From a checkpoint of a small image denoising model.
Model: norm instancenorm, widths [96, 192, 192].
Training: adamw at rate 0.0018, 31700 steps, batches of 128.
Data: trained on microscope photos of single blood and bone marrow cells, 41.8 epochs.
Rows from block 7 of a small image denoising model, named by matrix and row number. Rows with one number belong to one channel. Each number is 50 + 10 x the weight over its row's rms, rounded and kept within 0 to 99. All counts start at 0.
Before each channel's rows are labels from the 100 images, of 14976, where the channel reaches its highest value: "colour at peak" is the nearest of a few named colours to the mean colour under the peak; "strongest on" is what is common among them. Only what is clearly more common there than usual is listed. The data: microscope photos of single blood and bone marrow cells.
# convs0: first 3x3 conv (model.decb.0.1.convs.0.weight, 192x192x3x3, each kernel summed), inputs 96-143
# convs1: second 3x3 conv (model.decb.0.1.convs.1.weight, 192x192x3x3, transposed, each kernel summed), outputs 96-143

colour at peak: pink
strongest on: smear: peripheral blood; cell type: platelet
convs0.175:41 51 52 39 61 35 49 59 61 37 42 54 34 62 41 47 41 42 49 51 71 46 49 39 46 46 41 62 55 42 45 68 65 33 57 67 57 45 39 57 57 39 36 40 26 42 60 45
convs1.175:59 51 45 50 50 53 60 45 59 49 44 50 58 35 64 55 49 65 48 50 32 41 58 60 30 52 63 51 41 52 69 55 34 47 38 58 40 48 65 45 37 63 59 49 60 51 49 54

colour at peak: white
strongest on: smear: peripheral blood
convs0.112:38 42 43 31 60 38 46 44 43 36 55 44 67 45 51 51 57 40 55 42 40 60 38 44 44 40 32 35 75 51 38 42 42 37 40 42 42 41 38 41 65 40 33 46 32 48 41 34
convs1.112:56 61 64 65 35 62 44 58 66 52 61 67 49 49 55 46 54 63 35 35 53 37 67 50 39 66 50 41 50 51 63 42 57 41 58 59 36 43 63 53 42 65 51 43 51 44 65 61

colour at peak: pink
strongest on: smear: peripheral blood
convs0.24:38 43 47 41 59 55 39 48 32 41 50 51 60 47 46 42 43 45 59 58 48 71 36 48 56 48 45 47 40 45 37 44 45 41 46 47 61 46 42 56 69 37 58 48 50 47 35 42
convs1.24:36 42 60 49 48 39 29 52 49 49 42 49 45 49 26 47 64 35 55 56 52 52 61 36 55 47 42 72 45 40 43 38 46 46 59 51 61 43 44 54 63 46 49 49 44 56 43 37

colour at peak: pink; white
strongest on: smear: peripheral blood
convs0.100:45 47 46 40 65 46 53 41 46 46 58 55 66 31 49 59 60 47 64 42 31 58 47 47 44 48 37 37 65 50 43 36 39 50 42 39 48 48 49 48 74 47 45 55 44 42 37 33
convs1.100:51 64 59 58 32 64 32 66 65 43 51 59 55 43 61 43 50 60 38 37 62 37 63 42 33 61 49 47 47 36 64 43 61 37 54 63 37 37 63 50 37 65 54 39 49 39 58 60

colour at peak: pink; white
strongest on: smear: peripheral blood
convs0.115:53 32 43 54 45 55 48 41 54 52 57 27 56 33 45 62 50 53 61 42 46 49 48 57 46 35 68 59 55 59 55 50 60 58 27 36 48 56 57 32 54 55 39 58 66 51 54 43
convs1.115:32 45 51 55 44 37 33 49 54 33 39 37 53 41 48 30 60 61 54 52 54 42 50 45 38 49 56 56 43 41 63 47 43 39 48 65 45 24 59 34 43 58 58 25 62 66 40 61

colour at peak: blue
strongest on: cell type: artefact
convs0.140:46 44 35 45 54 42 44 44 56 46 40 41 44 61 42 46 54 30 49 65 69 60 43 48 62 36 55 63 60 43 38 66 70 53 55 58 54 46 36 44 58 35 26 55 25 45 52 45
convs1.140:51 64 57 54 34 58 44 63 68 46 48 55 55 37 61 45 49 65 36 34 59 37 61 49 29 66 60 44 41 48 67 50 58 39 42 66 31 40 65 48 30 64 56 39 57 46 56 62

colour at peak: white; pink
strongest on: smear: peripheral blood
convs0.167:37 46 44 29 56 33 42 38 44 39 52 43 72 39 50 50 59 47 56 38 37 54 39 44 42 42 35 40 69 50 42 47 46 41 40 40 41 42 47 39 70 46 41 45 43 48 41 33
convs1.167:52 64 59 58 34 68 36 58 65 46 57 62 58 49 60 42 45 58 39 37 55 38 66 51 38 66 51 43 45 49 63 44 58 38 54 62 37 40 64 48 38 62 55 36 45 40 57 62

colour at peak: blue
strongest on: cell type: blast
convs0.43:48 55 58 48 61 49 47 63 45 45 44 58 39 60 67 43 34 51 48 54 59 55 45 52 49 55 46 48 38 48 44 62 51 48 63 66 57 50 51 59 55 44 51 50 39 45 51 61
convs1.43:64 52 62 60 50 60 68 49 58 69 64 65 50 54 49 70 42 52 41 37 37 50 60 61 51 56 52 32 58 66 52 56 54 58 49 41 49 68 50 66 54 55 43 66 47 35 65 44

colour at peak: blue
strongest on: cell type: artefact
convs0.23:41 37 37 40 48 40 43 42 44 40 45 34 51 62 51 42 46 46 49 64 67 70 39 47 63 37 42 51 64 39 38 65 67 41 56 51 60 35 38 38 60 38 36 44 45 43 41 44
convs1.23:57 63 61 58 33 59 51 59 70 55 54 60 50 41 58 54 51 64 35 32 49 35 66 51 33 64 49 40 49 51 69 46 52 37 45 63 32 48 68 58 34 68 53 51 53 41 64 56

colour at peak: pink; white
strongest on: smear: peripheral blood
convs0.79:45 35 43 37 59 44 50 40 44 45 63 39 66 43 60 56 52 45 55 32 34 54 39 41 43 38 33 29 71 56 41 37 40 42 37 40 40 48 45 40 64 45 36 52 43 37 48 39
convs1.79:54 56 59 62 29 55 37 58 68 54 53 60 44 47 49 45 57 61 33 37 53 33 67 45 36 61 52 44 46 44 65 41 55 41 56 65 37 42 60 49 37 65 51 40 51 43 66 62

colour at peak: white; pink
strongest on: smear: peripheral blood
convs0.113:49 47 43 37 57 42 51 42 44 47 55 44 60 40 53 55 53 47 59 37 34 55 39 45 48 45 34 36 69 52 47 37 38 47 39 40 50 50 47 40 69 45 40 53 45 42 37 30
convs1.113:50 64 56 58 29 62 38 60 69 47 46 54 54 39 63 43 46 58 37 36 58 36 63 49 35 63 57 45 40 46 64 46 55 36 45 64 34 40 65 47 32 67 56 41 52 41 58 59

colour at peak: blue
strongest on: cell type: artefact
convs0.76:45 54 43 45 63 44 51 55 58 41 46 52 31 61 42 49 38 41 56 51 66 36 46 49 58 49 41 57 57 48 49 65 62 39 60 64 64 43 41 49 65 43 25 39 26 43 56 48
convs1.76:63 51 49 53 48 58 66 46 62 55 51 57 55 42 65 61 43 65 42 46 33 44 58 61 33 56 56 41 46 58 62 57 40 48 39 51 42 57 62 52 38 62 58 58 57 43 59 51

colour at peak: black
strongest on: cell type: erythroblast
convs0.129:69 51 52 65 45 57 55 43 55 74 51 51 38 53 50 55 58 51 46 39 36 33 54 67 50 52 69 51 45 57 58 41 34 65 44 42 48 52 63 52 48 59 49 62 50 53 61 56
convs1.129:33 50 55 40 52 45 36 52 42 47 49 49 47 56 41 43 56 32 59 55 60 57 54 36 62 46 36 64 44 45 38 46 52 48 55 45 64 46 39 50 64 41 44 48 38 55 41 44

colour at peak: white; pink
strongest on: smear: peripheral blood
convs0.2:50 43 41 42 60 44 52 42 43 47 62 43 68 41 59 57 52 49 59 34 33 59 40 48 48 42 36 31 71 59 45 35 39 47 42 39 47 54 50 38 67 48 37 58 44 39 42 35
convs1.2:55 62 60 62 32 60 41 58 71 48 49 60 52 43 53 43 51 62 35 33 56 32 65 49 35 63 56 44 42 47 66 43 56 39 49 67 36 41 64 47 37 64 53 40 53 42 60 61

colour at peak: pink; white
strongest on: smear: peripheral blood
convs0.18:45 40 40 35 61 43 54 40 43 45 61 42 64 47 58 55 53 44 55 37 36 61 40 44 47 39 34 33 70 56 39 37 40 44 37 37 46 50 46 39 66 45 35 52 45 39 42 35
convs1.18:51 56 60 60 30 55 35 58 72 51 47 54 48 46 50 39 59 62 30 36 60 33 65 45 35 61 55 48 46 41 68 41 56 40 53 68 34 37 60 49 38 69 49 40 51 46 64 61

colour at peak: blue
strongest on: cell type: blast
convs0.114:66 59 54 54 53 42 56 55 60 68 38 52 45 48 31 56 41 29 58 39 54 44 44 54 58 50 62 66 62 53 44 50 52 67 52 48 47 58 47 54 59 45 37 58 28 57 61 32
convs1.114:36 39 53 38 56 36 38 47 40 50 44 47 46 54 36 45 57 33 60 59 51 60 51 36 61 37 36 65 44 43 38 47 46 57 55 48 64 46 40 52 63 39 43 51 42 60 41 41

colour at peak: blue
strongest on: cell type: artefact
convs0.34:44 46 35 43 55 40 44 44 52 42 43 41 49 59 43 47 49 33 51 66 68 64 37 46 59 43 42 62 68 42 42 67 68 41 66 60 57 37 38 37 59 39 28 46 20 45 49 42
convs1.34:60 62 58 58 34 61 53 53 68 53 52 57 51 37 57 52 48 66 38 33 49 37 63 55 34 63 56 38 47 53 68 50 52 39 41 62 33 47 70 54 35 70 55 44 54 43 61 58

colour at peak: purple
strongest on: cell type: segmented neutrophil
convs0.70:37 46 50 38 53 39 40 44 39 37 54 57 65 39 46 41 48 51 56 37 42 43 39 40 32 49 35 35 63 42 43 46 44 38 41 42 36 37 49 44 66 47 56 38 57 47 39 41
convs1.70:41 53 41 54 33 47 29 55 62 39 48 46 42 51 54 30 65 56 35 48 64 39 57 45 39 54 47 51 49 35 62 36 54 41 53 66 40 31 58 37 34 58 51 34 54 48 52 67

colour at peak: blue
strongest on: cell type: artefact
convs0.59:65 60 48 57 53 46 55 50 57 67 49 57 40 63 40 54 35 33 55 43 44 37 42 51 57 52 60 57 61 50 39 47 45 62 57 47 56 55 45 50 54 40 43 52 36 48 60 29
convs1.59:40 37 55 43 57 37 40 45 38 50 40 44 46 48 31 44 60 36 67 59 52 54 52 41 58 39 47 65 38 45 40 47 41 54 51 51 64 44 41 51 65 39 48 49 48 66 35 40

colour at peak: white; pink
strongest on: smear: peripheral blood
convs0.29:47 43 43 39 60 41 52 41 44 47 59 45 69 42 56 58 48 50 58 40 30 56 40 46 47 47 35 32 71 52 48 36 37 44 41 42 46 49 50 40 69 46 44 54 46 41 38 30
convs1.29:53 64 61 60 33 62 40 59 65 50 53 58 53 41 57 45 50 63 34 36 58 36 65 49 38 63 56 44 45 46 66 44 60 37 52 61 37 43 64 53 39 67 53 40 52 41 58 62

colour at peak: blue
strongest on: cell type: artefact
convs0.186:55 35 43 58 39 59 58 34 58 57 61 36 57 45 65 58 68 63 42 39 40 40 54 57 37 47 60 43 39 61 59 43 40 47 33 38 38 50 60 32 43 59 62 55 80 42 55 65
convs1.186:35 52 60 57 38 41 27 57 59 37 42 46 45 47 38 31 58 57 45 47 57 39 53 38 39 60 55 57 47 40 64 40 48 35 57 59 42 30 59 48 50 64 48 33 52 60 44 58

colour at peak: blue
strongest on: cell type: artefact
convs0.63:53 45 42 51 63 47 53 48 60 54 49 44 46 65 50 49 51 31 50 52 70 60 43 50 65 41 52 58 61 48 39 69 68 51 52 56 62 52 30 48 71 34 30 53 22 47 59 52
convs1.63:50 56 44 47 39 47 44 56 56 40 35 43 57 31 62 42 52 62 48 43 54 37 52 44 34 56 60 57 38 42 67 46 46 36 43 68 37 34 65 40 33 61 62 33 60 61 41 63

colour at peak: blue
strongest on: cell type: artefact
convs0.20:55 39 31 53 55 51 57 40 56 57 53 37 54 65 60 55 58 36 45 52 58 55 46 58 68 35 54 58 67 54 41 61 64 56 51 52 57 59 35 36 61 37 27 63 23 47 58 58
convs1.20:46 61 54 56 32 54 42 59 65 40 45 47 52 39 57 39 56 63 38 39 61 35 57 44 35 64 59 48 43 41 68 47 54 37 48 69 34 38 65 43 33 65 62 35 58 55 47 64

colour at peak: white; pink
strongest on: smear: peripheral blood
convs0.49:46 42 50 41 63 45 52 43 49 45 60 50 72 31 56 57 50 53 55 35 29 55 45 47 44 44 42 34 76 59 47 35 39 45 41 42 45 45 55 45 78 50 43 52 52 44 43 36
convs1.49:54 61 60 61 34 61 39 63 67 50 54 63 52 43 55 44 50 61 34 37 60 34 64 45 38 65 52 43 47 44 67 44 60 38 56 63 37 41 62 50 39 66 53 39 49 42 62 61

colour at peak: white; pink
strongest on: smear: peripheral blood
convs0.178:45 40 45 34 63 41 50 43 41 44 59 44 63 42 55 56 49 45 56 36 33 54 40 47 47 41 32 33 68 55 42 37 38 47 36 41 47 50 44 43 68 41 38 52 44 39 42 34
convs1.178:56 61 60 61 30 60 39 60 68 51 53 60 51 46 55 46 55 61 31 33 58 34 67 45 37 62 55 44 44 44 65 42 57 40 53 63 37 40 65 50 38 65 54 41 54 40 62 60