{"crop_scale_min": 0.7, "task": "denoising", "loss": "mse", "norm": "instancenorm", "activation": "leaky_relu", "residual_init": "none", "steps": 31700}
Rows from block 3 of a small image denoising model, named by matrix and row number. Rows with one number belong to one channel. Each number is 500 + 40 x the weight over its row's rms, rounded and kept within 0 to 999. All counts start at 0. Numbers have three digits each. After the name is the row's rms in percent of the matrix's.
After each channel's rows are labels from the 100 images, of 14976, where the channel reaches its highest value: "strongest on" is what is common among them. Only what is clearly more common there than usual is listed. The data: microscope photos of single blood and bone marrow cells.
# convs0: first 3x3 conv (model.enc.1.1.convs.0.weight, 192x192x3x3, each kernel summed), inputs 117-155
# convs1: second 3x3 conv (model.enc.1.1.convs.1.weight, 192x192x3x3, transposed, each kernel summed), outputs 117-155

convs0.143 074:619560507472474475526468467472493573498581551542471453511494523456541524501570483476525526495503526483496508552599519
convs1.143 108:500535504464481442496435488464421430549512514502458443495514530497516505571511548500456535484490525474524502516530436
strongest on: cell type: platelet; cell type: artefact

convs0.11 091:427428488545532453448464471491397488505422503526551514497459499509437472546435493463480435457484487453511468420443484
convs1.11 097:527463531491490541535520476537509528551503571529490526564521590456528501494485544533457537527512536593506523507521567
strongest on: cell type: blast

convs0.147 073:421448511490477408490413488478454473440453445492462432437472435493469506463467456483405464501487452407428503468453448
convs1.147 068:547481478490482531446516431561437524589511552556471504538461600497544451570508568524447552431491524542549487508513497
strongest on: cell type: blast; cell type: artefact

convs0.132 123:497521525532547493542519528487532524510561485482564524482530485540502555519510504541542586548525567510504531574520484
convs1.132 112:553510513467479459533464478493441486559543564554470449539527565510554506576525542535421572521539551486532516540558496
strongest on: cell type: artefact

convs0.179 122:504505524557542481550506514482518512520565514473557530498524511523508544520511521524543576542548582495530537563518490
convs1.179 127:542496520475489462537476480508448503554561567552489462539509567511548515563531529550418569542546568489529529542557508
strongest on: cell type: artefact

convs0.173 100:431475508555592492529523511528509516519537517455563538488490492498481514534503519506587526529520564507533529564483456
convs1.173 076:537513523439462514539516443513422471580512551548488496597535590493549484535499535563418562535550551576564499493527537
strongest on: cell type: artefact

convs0.51 056:474456454532534552444517454556461499529456552497498551560450517482415459541461530465535436454455513569520479474476508
convs1.51 047:496375479486470458545490500416544464444520535508490538520529492500481519426469532500410485554502501618454499498545527
strongest on: cell type: segmented neutrophil

convs0.80 092:483459485518548494515520496483520580527545581467569523501497555512508506528527568525553555522531573494562530545527488
convs1.80 081:540534512502488486562487466498467492534509558537495495591572564458531505491481462545384558557541554517572519514526546
strongest on: cell type: artefact

convs0.141 101:319330502534552508486512502484492550504485484467516518494493397503383484499553522496491488484493509576485506515499472
convs1.141 116:529421469491500562456529447598454512553483501531485539560493542478506472539487522494480515470481503593555476474500527
strongest on: smear: peripheral blood; cell type: platelet

convs0.42 118:483499519545546489542524501485537533523563516478552517493509509510512541519521512525547583534537575500540537572524488
convs1.42 109:548527518466475465530466479513430495555555558570475461540528561504555526564533527548410559534540570490536524545555497
strongest on: cell type: artefact

convs0.79 118:517514521528557487534508514479516519511557492492561526479525481534519542529526507542561577538532565506515523571520484
convs1.79 112:546501525475467465524470485497437475565556561558466447550528562510541506577529537527419593530537565476543528558555501
strongest on: cell type: artefact

convs0.50 120:383413513520562512488491507503520455495489430487513494516516428542410510505527506555464523491501483629480502517493471
convs1.50 144:499407454488530578438554471603490523539485526529509544534479556490486452534469555497477506458478497632528472485491524
strongest on: smear: peripheral blood; cell type: platelet

convs0.47 112:499530557526515486552503533457535514515574503487532511471533471501537544501547499527534604541548517481528540578538484
convs1.47 106:551496504466497469486477483492428489564541567539481462516500539544540505582547555519427542498516567483572523537543482
strongest on: cell type: artefact

convs0.62 097:514563536548503573547541527543479504596509465530447519584511555484492546533466571506570558527503547574571519525492578
convs1.62 089:548510516501546489508488536474537517463522529563525496514523474523514524510493500574461573524521562526504524532521534
strongest on: smear: peripheral blood; cell type: platelet

convs0.27 128:503510526546555488545512526473522508518571504493565538488524497524506541511513515529548579539543554508524537567516481
convs1.27 120:560509521465482469524475469487432484568544565565471457558534571518551501572523548548416577521547571486546528547559506
strongest on: cell type: artefact

convs0.30 094:537476434439467467474451427473463592487527560459472452469463577449518482481516524470475475481489527474512495507555532
convs1.30 124:540479512476462477555465478504488477537536548554476464556543571481552503507500530567403564567554557496523520537525534
strongest on: cell type: blast; cell type: promyelocyte

convs0.20 126:491529530541541483549503535475526494519561485473539518482525484520503549505519532534547558540541568503528534574520478
convs1.20 143:570498505478488487536489485528458508566540564569494469561532580521551521570507535559423575541556573509540524534542536
strongest on: cell type: artefact

convs0.35 065:544609502448432500498519482553441545559565519534463471556495559463570489519529536475511548486481537507580494516519589
convs1.35 077:530479539472511443503451533396510440433513486489501451501528442528503509500500478546517535511513528489453524527528505
strongest on: smear: peripheral blood; cell type: platelet; cell type: artefact

convs0.44 085:557563534525473527546535525513456534583547534520470509581516587467517537568505542485584570530499541546598515522527558
convs1.44 096:558505518500517463532488520486492491462535532533502457513537474510539529520500495569482566543556580495499545546529495
strongest on: cell type: platelet

convs0.89 062:580497485522573541495545497544446509548486470584533562515461502500506486576494501506541486507486570593533492488459511
convs1.89 054:488365540434437417525497555539556477460498483515483492449481451528509539433498516483593489536509504543456530514528410
strongest on: smear: peripheral blood; cell type: segmented neutrophil

convs0.12 097:427440469499484472475477466503472569517508585476559490510489492508430502515510524503475478488522537516528508486508452
convs1.12 075:479420483494508505530534500359562487500495490529499539562512511486489487484478503510464496554531491688493491497491543
strongest on: smear: peripheral blood; cell type: platelet; cell type: artefact

convs0.24 068:490450484513514526487528485577461512540509563557503514555524493533453480551512552496473475486482531515517505485471541
convs1.24 078:465345484437448433466451513392502397495490525484439435459474489480482480531481553481507499486494465531451482491508441
strongest on: cell type: segmented neutrophil

convs0.58 111:476484511541550494542522491497508532520558519478562512484510513531499533532515521522547565544539583502537526563513496
convs1.58 101:550529515484474463531463478516430486549534561556474445537537564516544513567539524545402558531537576486562533545538518
strongest on: cell type: artefact

convs0.53 087:344362534546533451498474502542444489523518465483508466495506405537476500550581516525425555519493473486520512527474490
convs1.53 080:477463481486499571485541521463515534540478551523503536544470524478477485487487535498476456480483501628516494470485579
strongest on: smear: peripheral blood; cell type: platelet

convs0.16 103:521528515568527502546530531457515505537546533461545546508513529479493536531508539503611575538525565528531523554521498
convs1.16 112:522509548452459441524438473473421439542540539531467432507535530496543498552526513505445552519540527468520529536542463
strongest on: cell type: artefact

convs0.167 084:412437542486499490514450520587492440491486470543445450535544367524472514496494506544428528512505472524465522501462494
convs1.167 091:496425461448505525425546465471506477570504555559487526533461582482488456550474604496466507435474496598533472489505494
strongest on: smear: peripheral blood

convs0.190 087:472518528557547547532544523551474466581516471509514492562506512524496532510470614536551519527510498586587511534439547
convs1.190 086:557521480504548527506496526517525521477505556522531506547520481524509507514470499567415553515508559534513525500506559
strongest on: cell type: artefact

convs0.97 118:379412533512534509498493495510476479500470482508548485552552420560426501502478529569445481505544479578511526483440480
convs1.97 111:485363462515511545458556475464533517539484491520501560514469522486456468526428531486567451463463493589526479469453509
strongest on: smear: peripheral blood; cell type: platelet; cell type: artefact

convs0.144 081:625530462517524573498575498541496507519465489477489604516488513480497497508468512490543480496501527555508488479447463
convs1.144 091:466561540466458447523461537388540467420498457431499480401484419539480533432497442488550491526500491398439512501506414
strongest on: smear: peripheral blood; cell type: artefact; cell type: platelet

convs0.145 113:502506531533553475542506516485505507535557515482546526503530502515510542530513512532538574542542573502536534565514491
convs1.145 118:547498510483484475538472473504442493562545569561483467549531575496550508559521537553421564538548567490540526539541499
strongest on: cell type: artefact

convs0.176 102:487539532543535494546512548467524514523552535478521542475516504466500550505519503501568578539509552510524530584521466
convs1.176 098:530502516451475455510445460472412452568537535555444450523517570517547508559536543517440544499532552482564514530536471
strongest on: cell type: artefact

convs0.169 082:438490524486474449501463510501455446501477410508433467497443463407474496466475430444493485492480432488470501489471473
convs1.169 087:513455477441464530421503459555436502582519540525482515540461563481501466544504577472526509431482505579570486495513485
strongest on: cell type: blast

convs0.86 117:510555559485501494558494548474527493478563463489477481469537459501559560466540501519522570546518513494494535566524490
convs1.86 086:529530516497511477511456479506399466586540515536469452547533549495479511615512541518525541501501567492561506520517522
strongest on: cell type: platelet; cell type: artefact

convs0.122 079:649583478505510550503536486541473544558478555467487578522488522466548503557532529488525504506501527598543491491507495
convs1.122 103:502428529483478417541455534465548482439510464469489481451515422522499542461501475491535518549528503459466524524509395
strongest on: cell type: lymphocyte

convs0.178 073:558572513489472530536552486493521545551573459548465501547510564461552530496502527509519589530513555539574521550515578
convs1.178 096:516512514477504448531445525496527500448545527539506456478520472522514534493547509542510553532536538470478535547549473
strongest on: cell type: artefact

convs0.78 097:546511484520496533470528482530435486547470425552463505539471540457504475486475528465535479476462487519537459462466538
convs1.78 070:552501534509528482524453551528473491452534527496482449509550450519525533536553490544555547541505569479514536554531512
strongest on: cell type: artefact

convs0.45 081:555431457526540539477548465550467591571462526473510554533492517474539469543516554482560494482486561657533485487502488
convs1.45 080:524430512529510506539526517494546524466505507509521548511539438529511547490513461533500531546518515551541535529512467
strongest on: cell type: blast

convs0.77 055:475560547538514513529521474533445501581539490553511479547546524526533533554452551539496542528530519501555541517477561
convs1.77 057:538526531467497458548470553501570499438524486567475445520525477531523530483496529539522546549542567529462518535531523
strongest on: cell type: platelet