{"crop_scale_min": 0.7, "color_jitter": 0.2, "arch": "unet", "hidden_act": "leaky_relu", "blocks_per_level": 2, "epochs": 41.8}
Rows from block 2 of a small image denoising model, named by matrix and row number. Rows with one number belong to one channel. Each number is 128 + 24 x the weight over its row's rms, rounded and kept within 0 to 255. All counts start at 0. Numbers have three digits each.
After each channel's rows are labels from the 100 images, of 14976, where the channel reaches its highest value: "patch colour" is the nearest of a few named colours to the mean colour under the peak. Only what is clearly more common there than usual is listed. The data: microscope photos of single blood and bone marrow cells.
# convs0: first 3x3 conv (model.enc.1.0.convs.0.weight, 192x192x3x3, each kernel summed), inputs 96-191
# convs1: second 3x3 conv (model.enc.1.0.convs.1.weight, 192x192x3x3, transposed, each kernel summed), outputs 96-191

convs0.128:157156168143124123153158133099133142131148135175152144157161177126136144135140154145150135151123151186171155137124125181150152148139153179142161144157139142158129144147149138145143164099160120161143143160147135140190178139130157126159151147154158167105112147136134159143161142125162160138
convs1.128:091125106157163115164145166164168175149112105128133107160152119138127136133146115153124132126127143145166158133142123126142140132142156145141138151126183158151177131146141171158122162134149160108149111146145149121109158105154117127143155136120136174146169126131157144150106171116135110182
patch colour: purple

convs0.78:130158153116077130108124096068094079144126136135114137105108152142097106122117116088122108119092157121136131155105116134122155117138110133126133117121095105111092101101107092124137125101131101141102114125119138103157120133146109122123107156146108118065093132152107113112129122130105147123
convs1.78:080127100150168081155145161159154176134112101122133101151139123129136138133129124145122125123114125155179147139128114126134125132146148147162139148136183144149180144141145166155140166116133147098139111134146147116096168094154120136146149127126120181139176115170146136139125165116137114185
patch colour: grey

convs0.31:164159162165108140161158124097124126135142125164138162150150172120133147154149144137143143149115135181154157129136133185160137154122148182119167150147129141162129129155152122126149158096147118162138153155149126139180173143128147129164152139150171147096107149148147165158162132122156153136
convs1.31:092124096148166116166149165170162175137118110125128102149147117138127140137137126145125132117128135147172151126140126121142123138135153159145140153130185154148178123146149175155114167139147153104150110131147144136114160097146124126144162138124131177145166122152153143147114171119139104175
patch colour: purple

convs0.129:125084068118150117125118151174154142101118065101128104130130088100129137144139105140126139126148097115124100097132123100118065138124135102115118127114141133132140110117125169114070129125089137088138096129127132142087112106097120092122131073098121111152123092075142123144111120113134083121
convs1.129:129144135143129143136157121073122126133140123120089136145116138132105122105092113106100097124063136153131133130073099134128134106145129151141139126085147111124140120151125122143093137130116129112104120143137129077140151114132118123136133130136123150061063124137134124126108140105121150145
patch colour: blue; black

convs0.141:120126125164105121171125145121153131149153085133103141157136128102161166148150103150093146099131101124156168137146125146160105181120158178128135156107106147170118100142165110134094156140141128174155133134160137139132124086118128153161158127169170135109130137163147161154176123152154130132
convs1.141:123131118131147134112147126188115140121132118123179106117123135148118115155173155122158128128163118134141102159187168142134127148115111141105122142157127126124146153145117151121131126118144119119126127118129115190126133136136134110123115133100109136193193146080095121124111126156111127133
patch colour: purple

convs0.46:119121087115148117104127137167137146103111106139167086126120083113103113127147122134140129124160130121107087132144125091101092123139124090108168131138132128123156119124112145103121119119066123095129094141126124138064104151135123081117120109095104092183149116079119111127090109096121112118
convs1.46:162150174151145135106133128066140129161128113097101125117116144143121133117127125137115125154090125108145138120097107157136121120118122119134138143065144133124142114132137130134141124127106155145130128133132148076153099121132118141122115132122142155089072160089133139138153147096129161166
patch colour: blue

convs0.157:142160151112103096102148076093085123113121160127153112092117155154102098106140142095153104123106148145126104145133119141095155110115092132106131107148110092110125153119104096101139109099135074119103120122103112106170142145143144098115100150112100114112096150141102103106095098130095148117
convs1.157:090131100156166085161137168169165160148104100134134118151147110121126139112128121156120128111128137144163157139137111128139129128125142134155136151136173153157179142132149162155143167109142148100152110131148162115098158097160119146142151136136131167133169117163150150150120172114134116182
patch colour: grey

convs0.174:165154157155118134159160131085130125130143118171135159151156167115139154151140153144149147146111132176160154139129127190164131152121152173120161148147134139156134132153151124128146166103151130163143151156156121139179174147133148128172152129147167154092107149141141157150162132127162152143
convs1.174:096117090149167115159147164181158175131121112129150106154146111133126133144154128156129138127133138150166149126151130118140138140131147148130137152145171156142172142139141168150120168140150145102143116136147140133102169094156129126137149135111129161157172129139151140143108175120127098182
patch colour: purple

convs0.30:137156144111063111109124088090081089151107109108120116108107151149095117138120112095122118094124127106145119144135110120120152125126104111126117122144093097105093084087101093119129121103118080144107115115126127103148107129154101102107105133142114110090101125141101103113112131119106144134
convs1.30:068137101153165080160153163163138152130119108120130107155133127137133139143110125134111115125086118159166147135113102110139110120127149155158149143144179138135167144157135160132126177121130138115127118127152131109101173088132130151144148123137125161116148114177148136133133163134139120172
patch colour: grey; white

convs0.12:144145158164118146166146128088128099157128150154130179146143160132145153153130136137122140142108133165141172139155151177167139149132151173129141160121136137162124122139147114142133163114165138176140157152161146142166162126139136142168146144146163155110113149157151160142169136158149151124
convs1.12:103105102133141116143124159194151169126113132126172107134152110112127137151164133155154145117173121128158132111167156119127131130124144123116123139150154155136155134122135166139126138122160133121154124115124137172114145127140142124143149127114130149181203126110129145136113146131131085163
patch colour: purple

convs0.25:156156160155109138155158124089128128132144120169138153150156175121143150146130143138142146144120138179155158136128127190164140153128151178124159154146132140158133136150159128135145161098154119162140151157152120140181175143128148127171154132155166160099102149147141159152164133123159153132
convs1.25:094120100153171113152151171179163169130123110120147114148145112139121135140152131153139130127139141151166147128151134125133135128134145144130133151142175151147178144138146167144124165135149155102146104142141144138103166101153125127143149133105130171166173124130148142147108168118128101191
patch colour: purple

convs0.15:155158161160099138165157126090115128136138122171139161157148164117130151160144145135143137134116136167162149135134141183161135153119153175116164150133129136159130123155156116124142169096143112175138159160166123137172163145135143123169149140156168143095112138150140161157168127129151157142
convs1.15:087121102154166104166146165173165172149120106126141100153150116144133137149141125158131135119134137146162147128144125126148129130134149150142142151135172156143181135144147169152124175149145154108140113130147134138102162101146125129146151131113131165150168129128150143146111164118140107177
patch colour: purple

convs0.181:159117120162118153166134161072139114123115108151101190146130129099122151164135125130134139156099114146173161132128131154168084150102152157115150152111120131142133088134147121103141159103094155156136154167159115126125137147119129106159146105127171141101085119124153153152161115131147120143
convs1.181:078107097128130101148166129197116161118126136127170074152131123115119135155142133123147136103149116149138114132155152106122135129130147149088124119194129132138148150155119139115111134173138124119124132122131082167129178098122144116137157138118113131152171122135138123124111131118134098121
patch colour: purple

convs0.138:159161167155109131161163122092124128127142133165142162143149168119132150160147146135149145147112130174159161132132134181164131163112154181122171151142123132161137130155151129127145166094152118172141153160157121140178170137134157132166146134151165146093105146149143157156159123133154161139
convs1.138:098125096151163107161144170159164175138122114120140102157148109138129140136137112153125130125128143150167154121135123116134130137134154150140138151131185154147184131142148172159116168141142159099151109137141146130102156099155118122146153136118137173150162123143156143145113173115135103189
patch colour: purple

convs0.13:185147160091121113102113110125097127125126145130156119098107166154094105101133141098153116143163160121148103129133119120099164104156100133142116100154133104103117134083106125142160102107109101114107099120096134108171118167131101107111103143125103150129098104113099102099103147143105145137
convs1.13:085124091142158118166141166142151146123124103135122121158139099113111146109120109149104120132088137146162163133109101111129117125155157157159134143130164144155156121141144154151105162104142153105139110136135147076105160089146113148145158115134146165110151115178158138140128176111142117162
patch colour: white; grey

convs0.122:147104116139164141128143154175145164094110103140167111146149135122136146148149145152171151149162120153145113115152146136128111138096148119106181146166159152137176147142139159110138142140089129131151125149143103154113153148117154113141143099093135117170138139084146140144136107098145118147
convs1.122:165145164135126146121118135055144127147146120100100133110122151134133128111109119133100124146075137107136127121088105143119131106133130121146120133077140128122123114127132116149152121109119147148126131141129140063165103131129119135128121136122145148077069169118134135123142155105128143155
patch colour: purple

convs0.47:123161141148121118157146145131155120147163094130141136155132143111175164148119137155118154108134118136172159122141110129151120169151164127150132142129100144163090112170153130151112150143154131173154151133148149141154143104129152167153154114183155157137142163161146164148177154152167168121
convs1.47:112094101141150138149110146197136188116125119100157103139124108136132128146164140133146141114156097105156117120178146093121113161123135122131123134172154138138155137105141157150099142115148122081140115090140143158126136110145138120120141120125131149165183109136144131130103155134117087165
patch colour: purple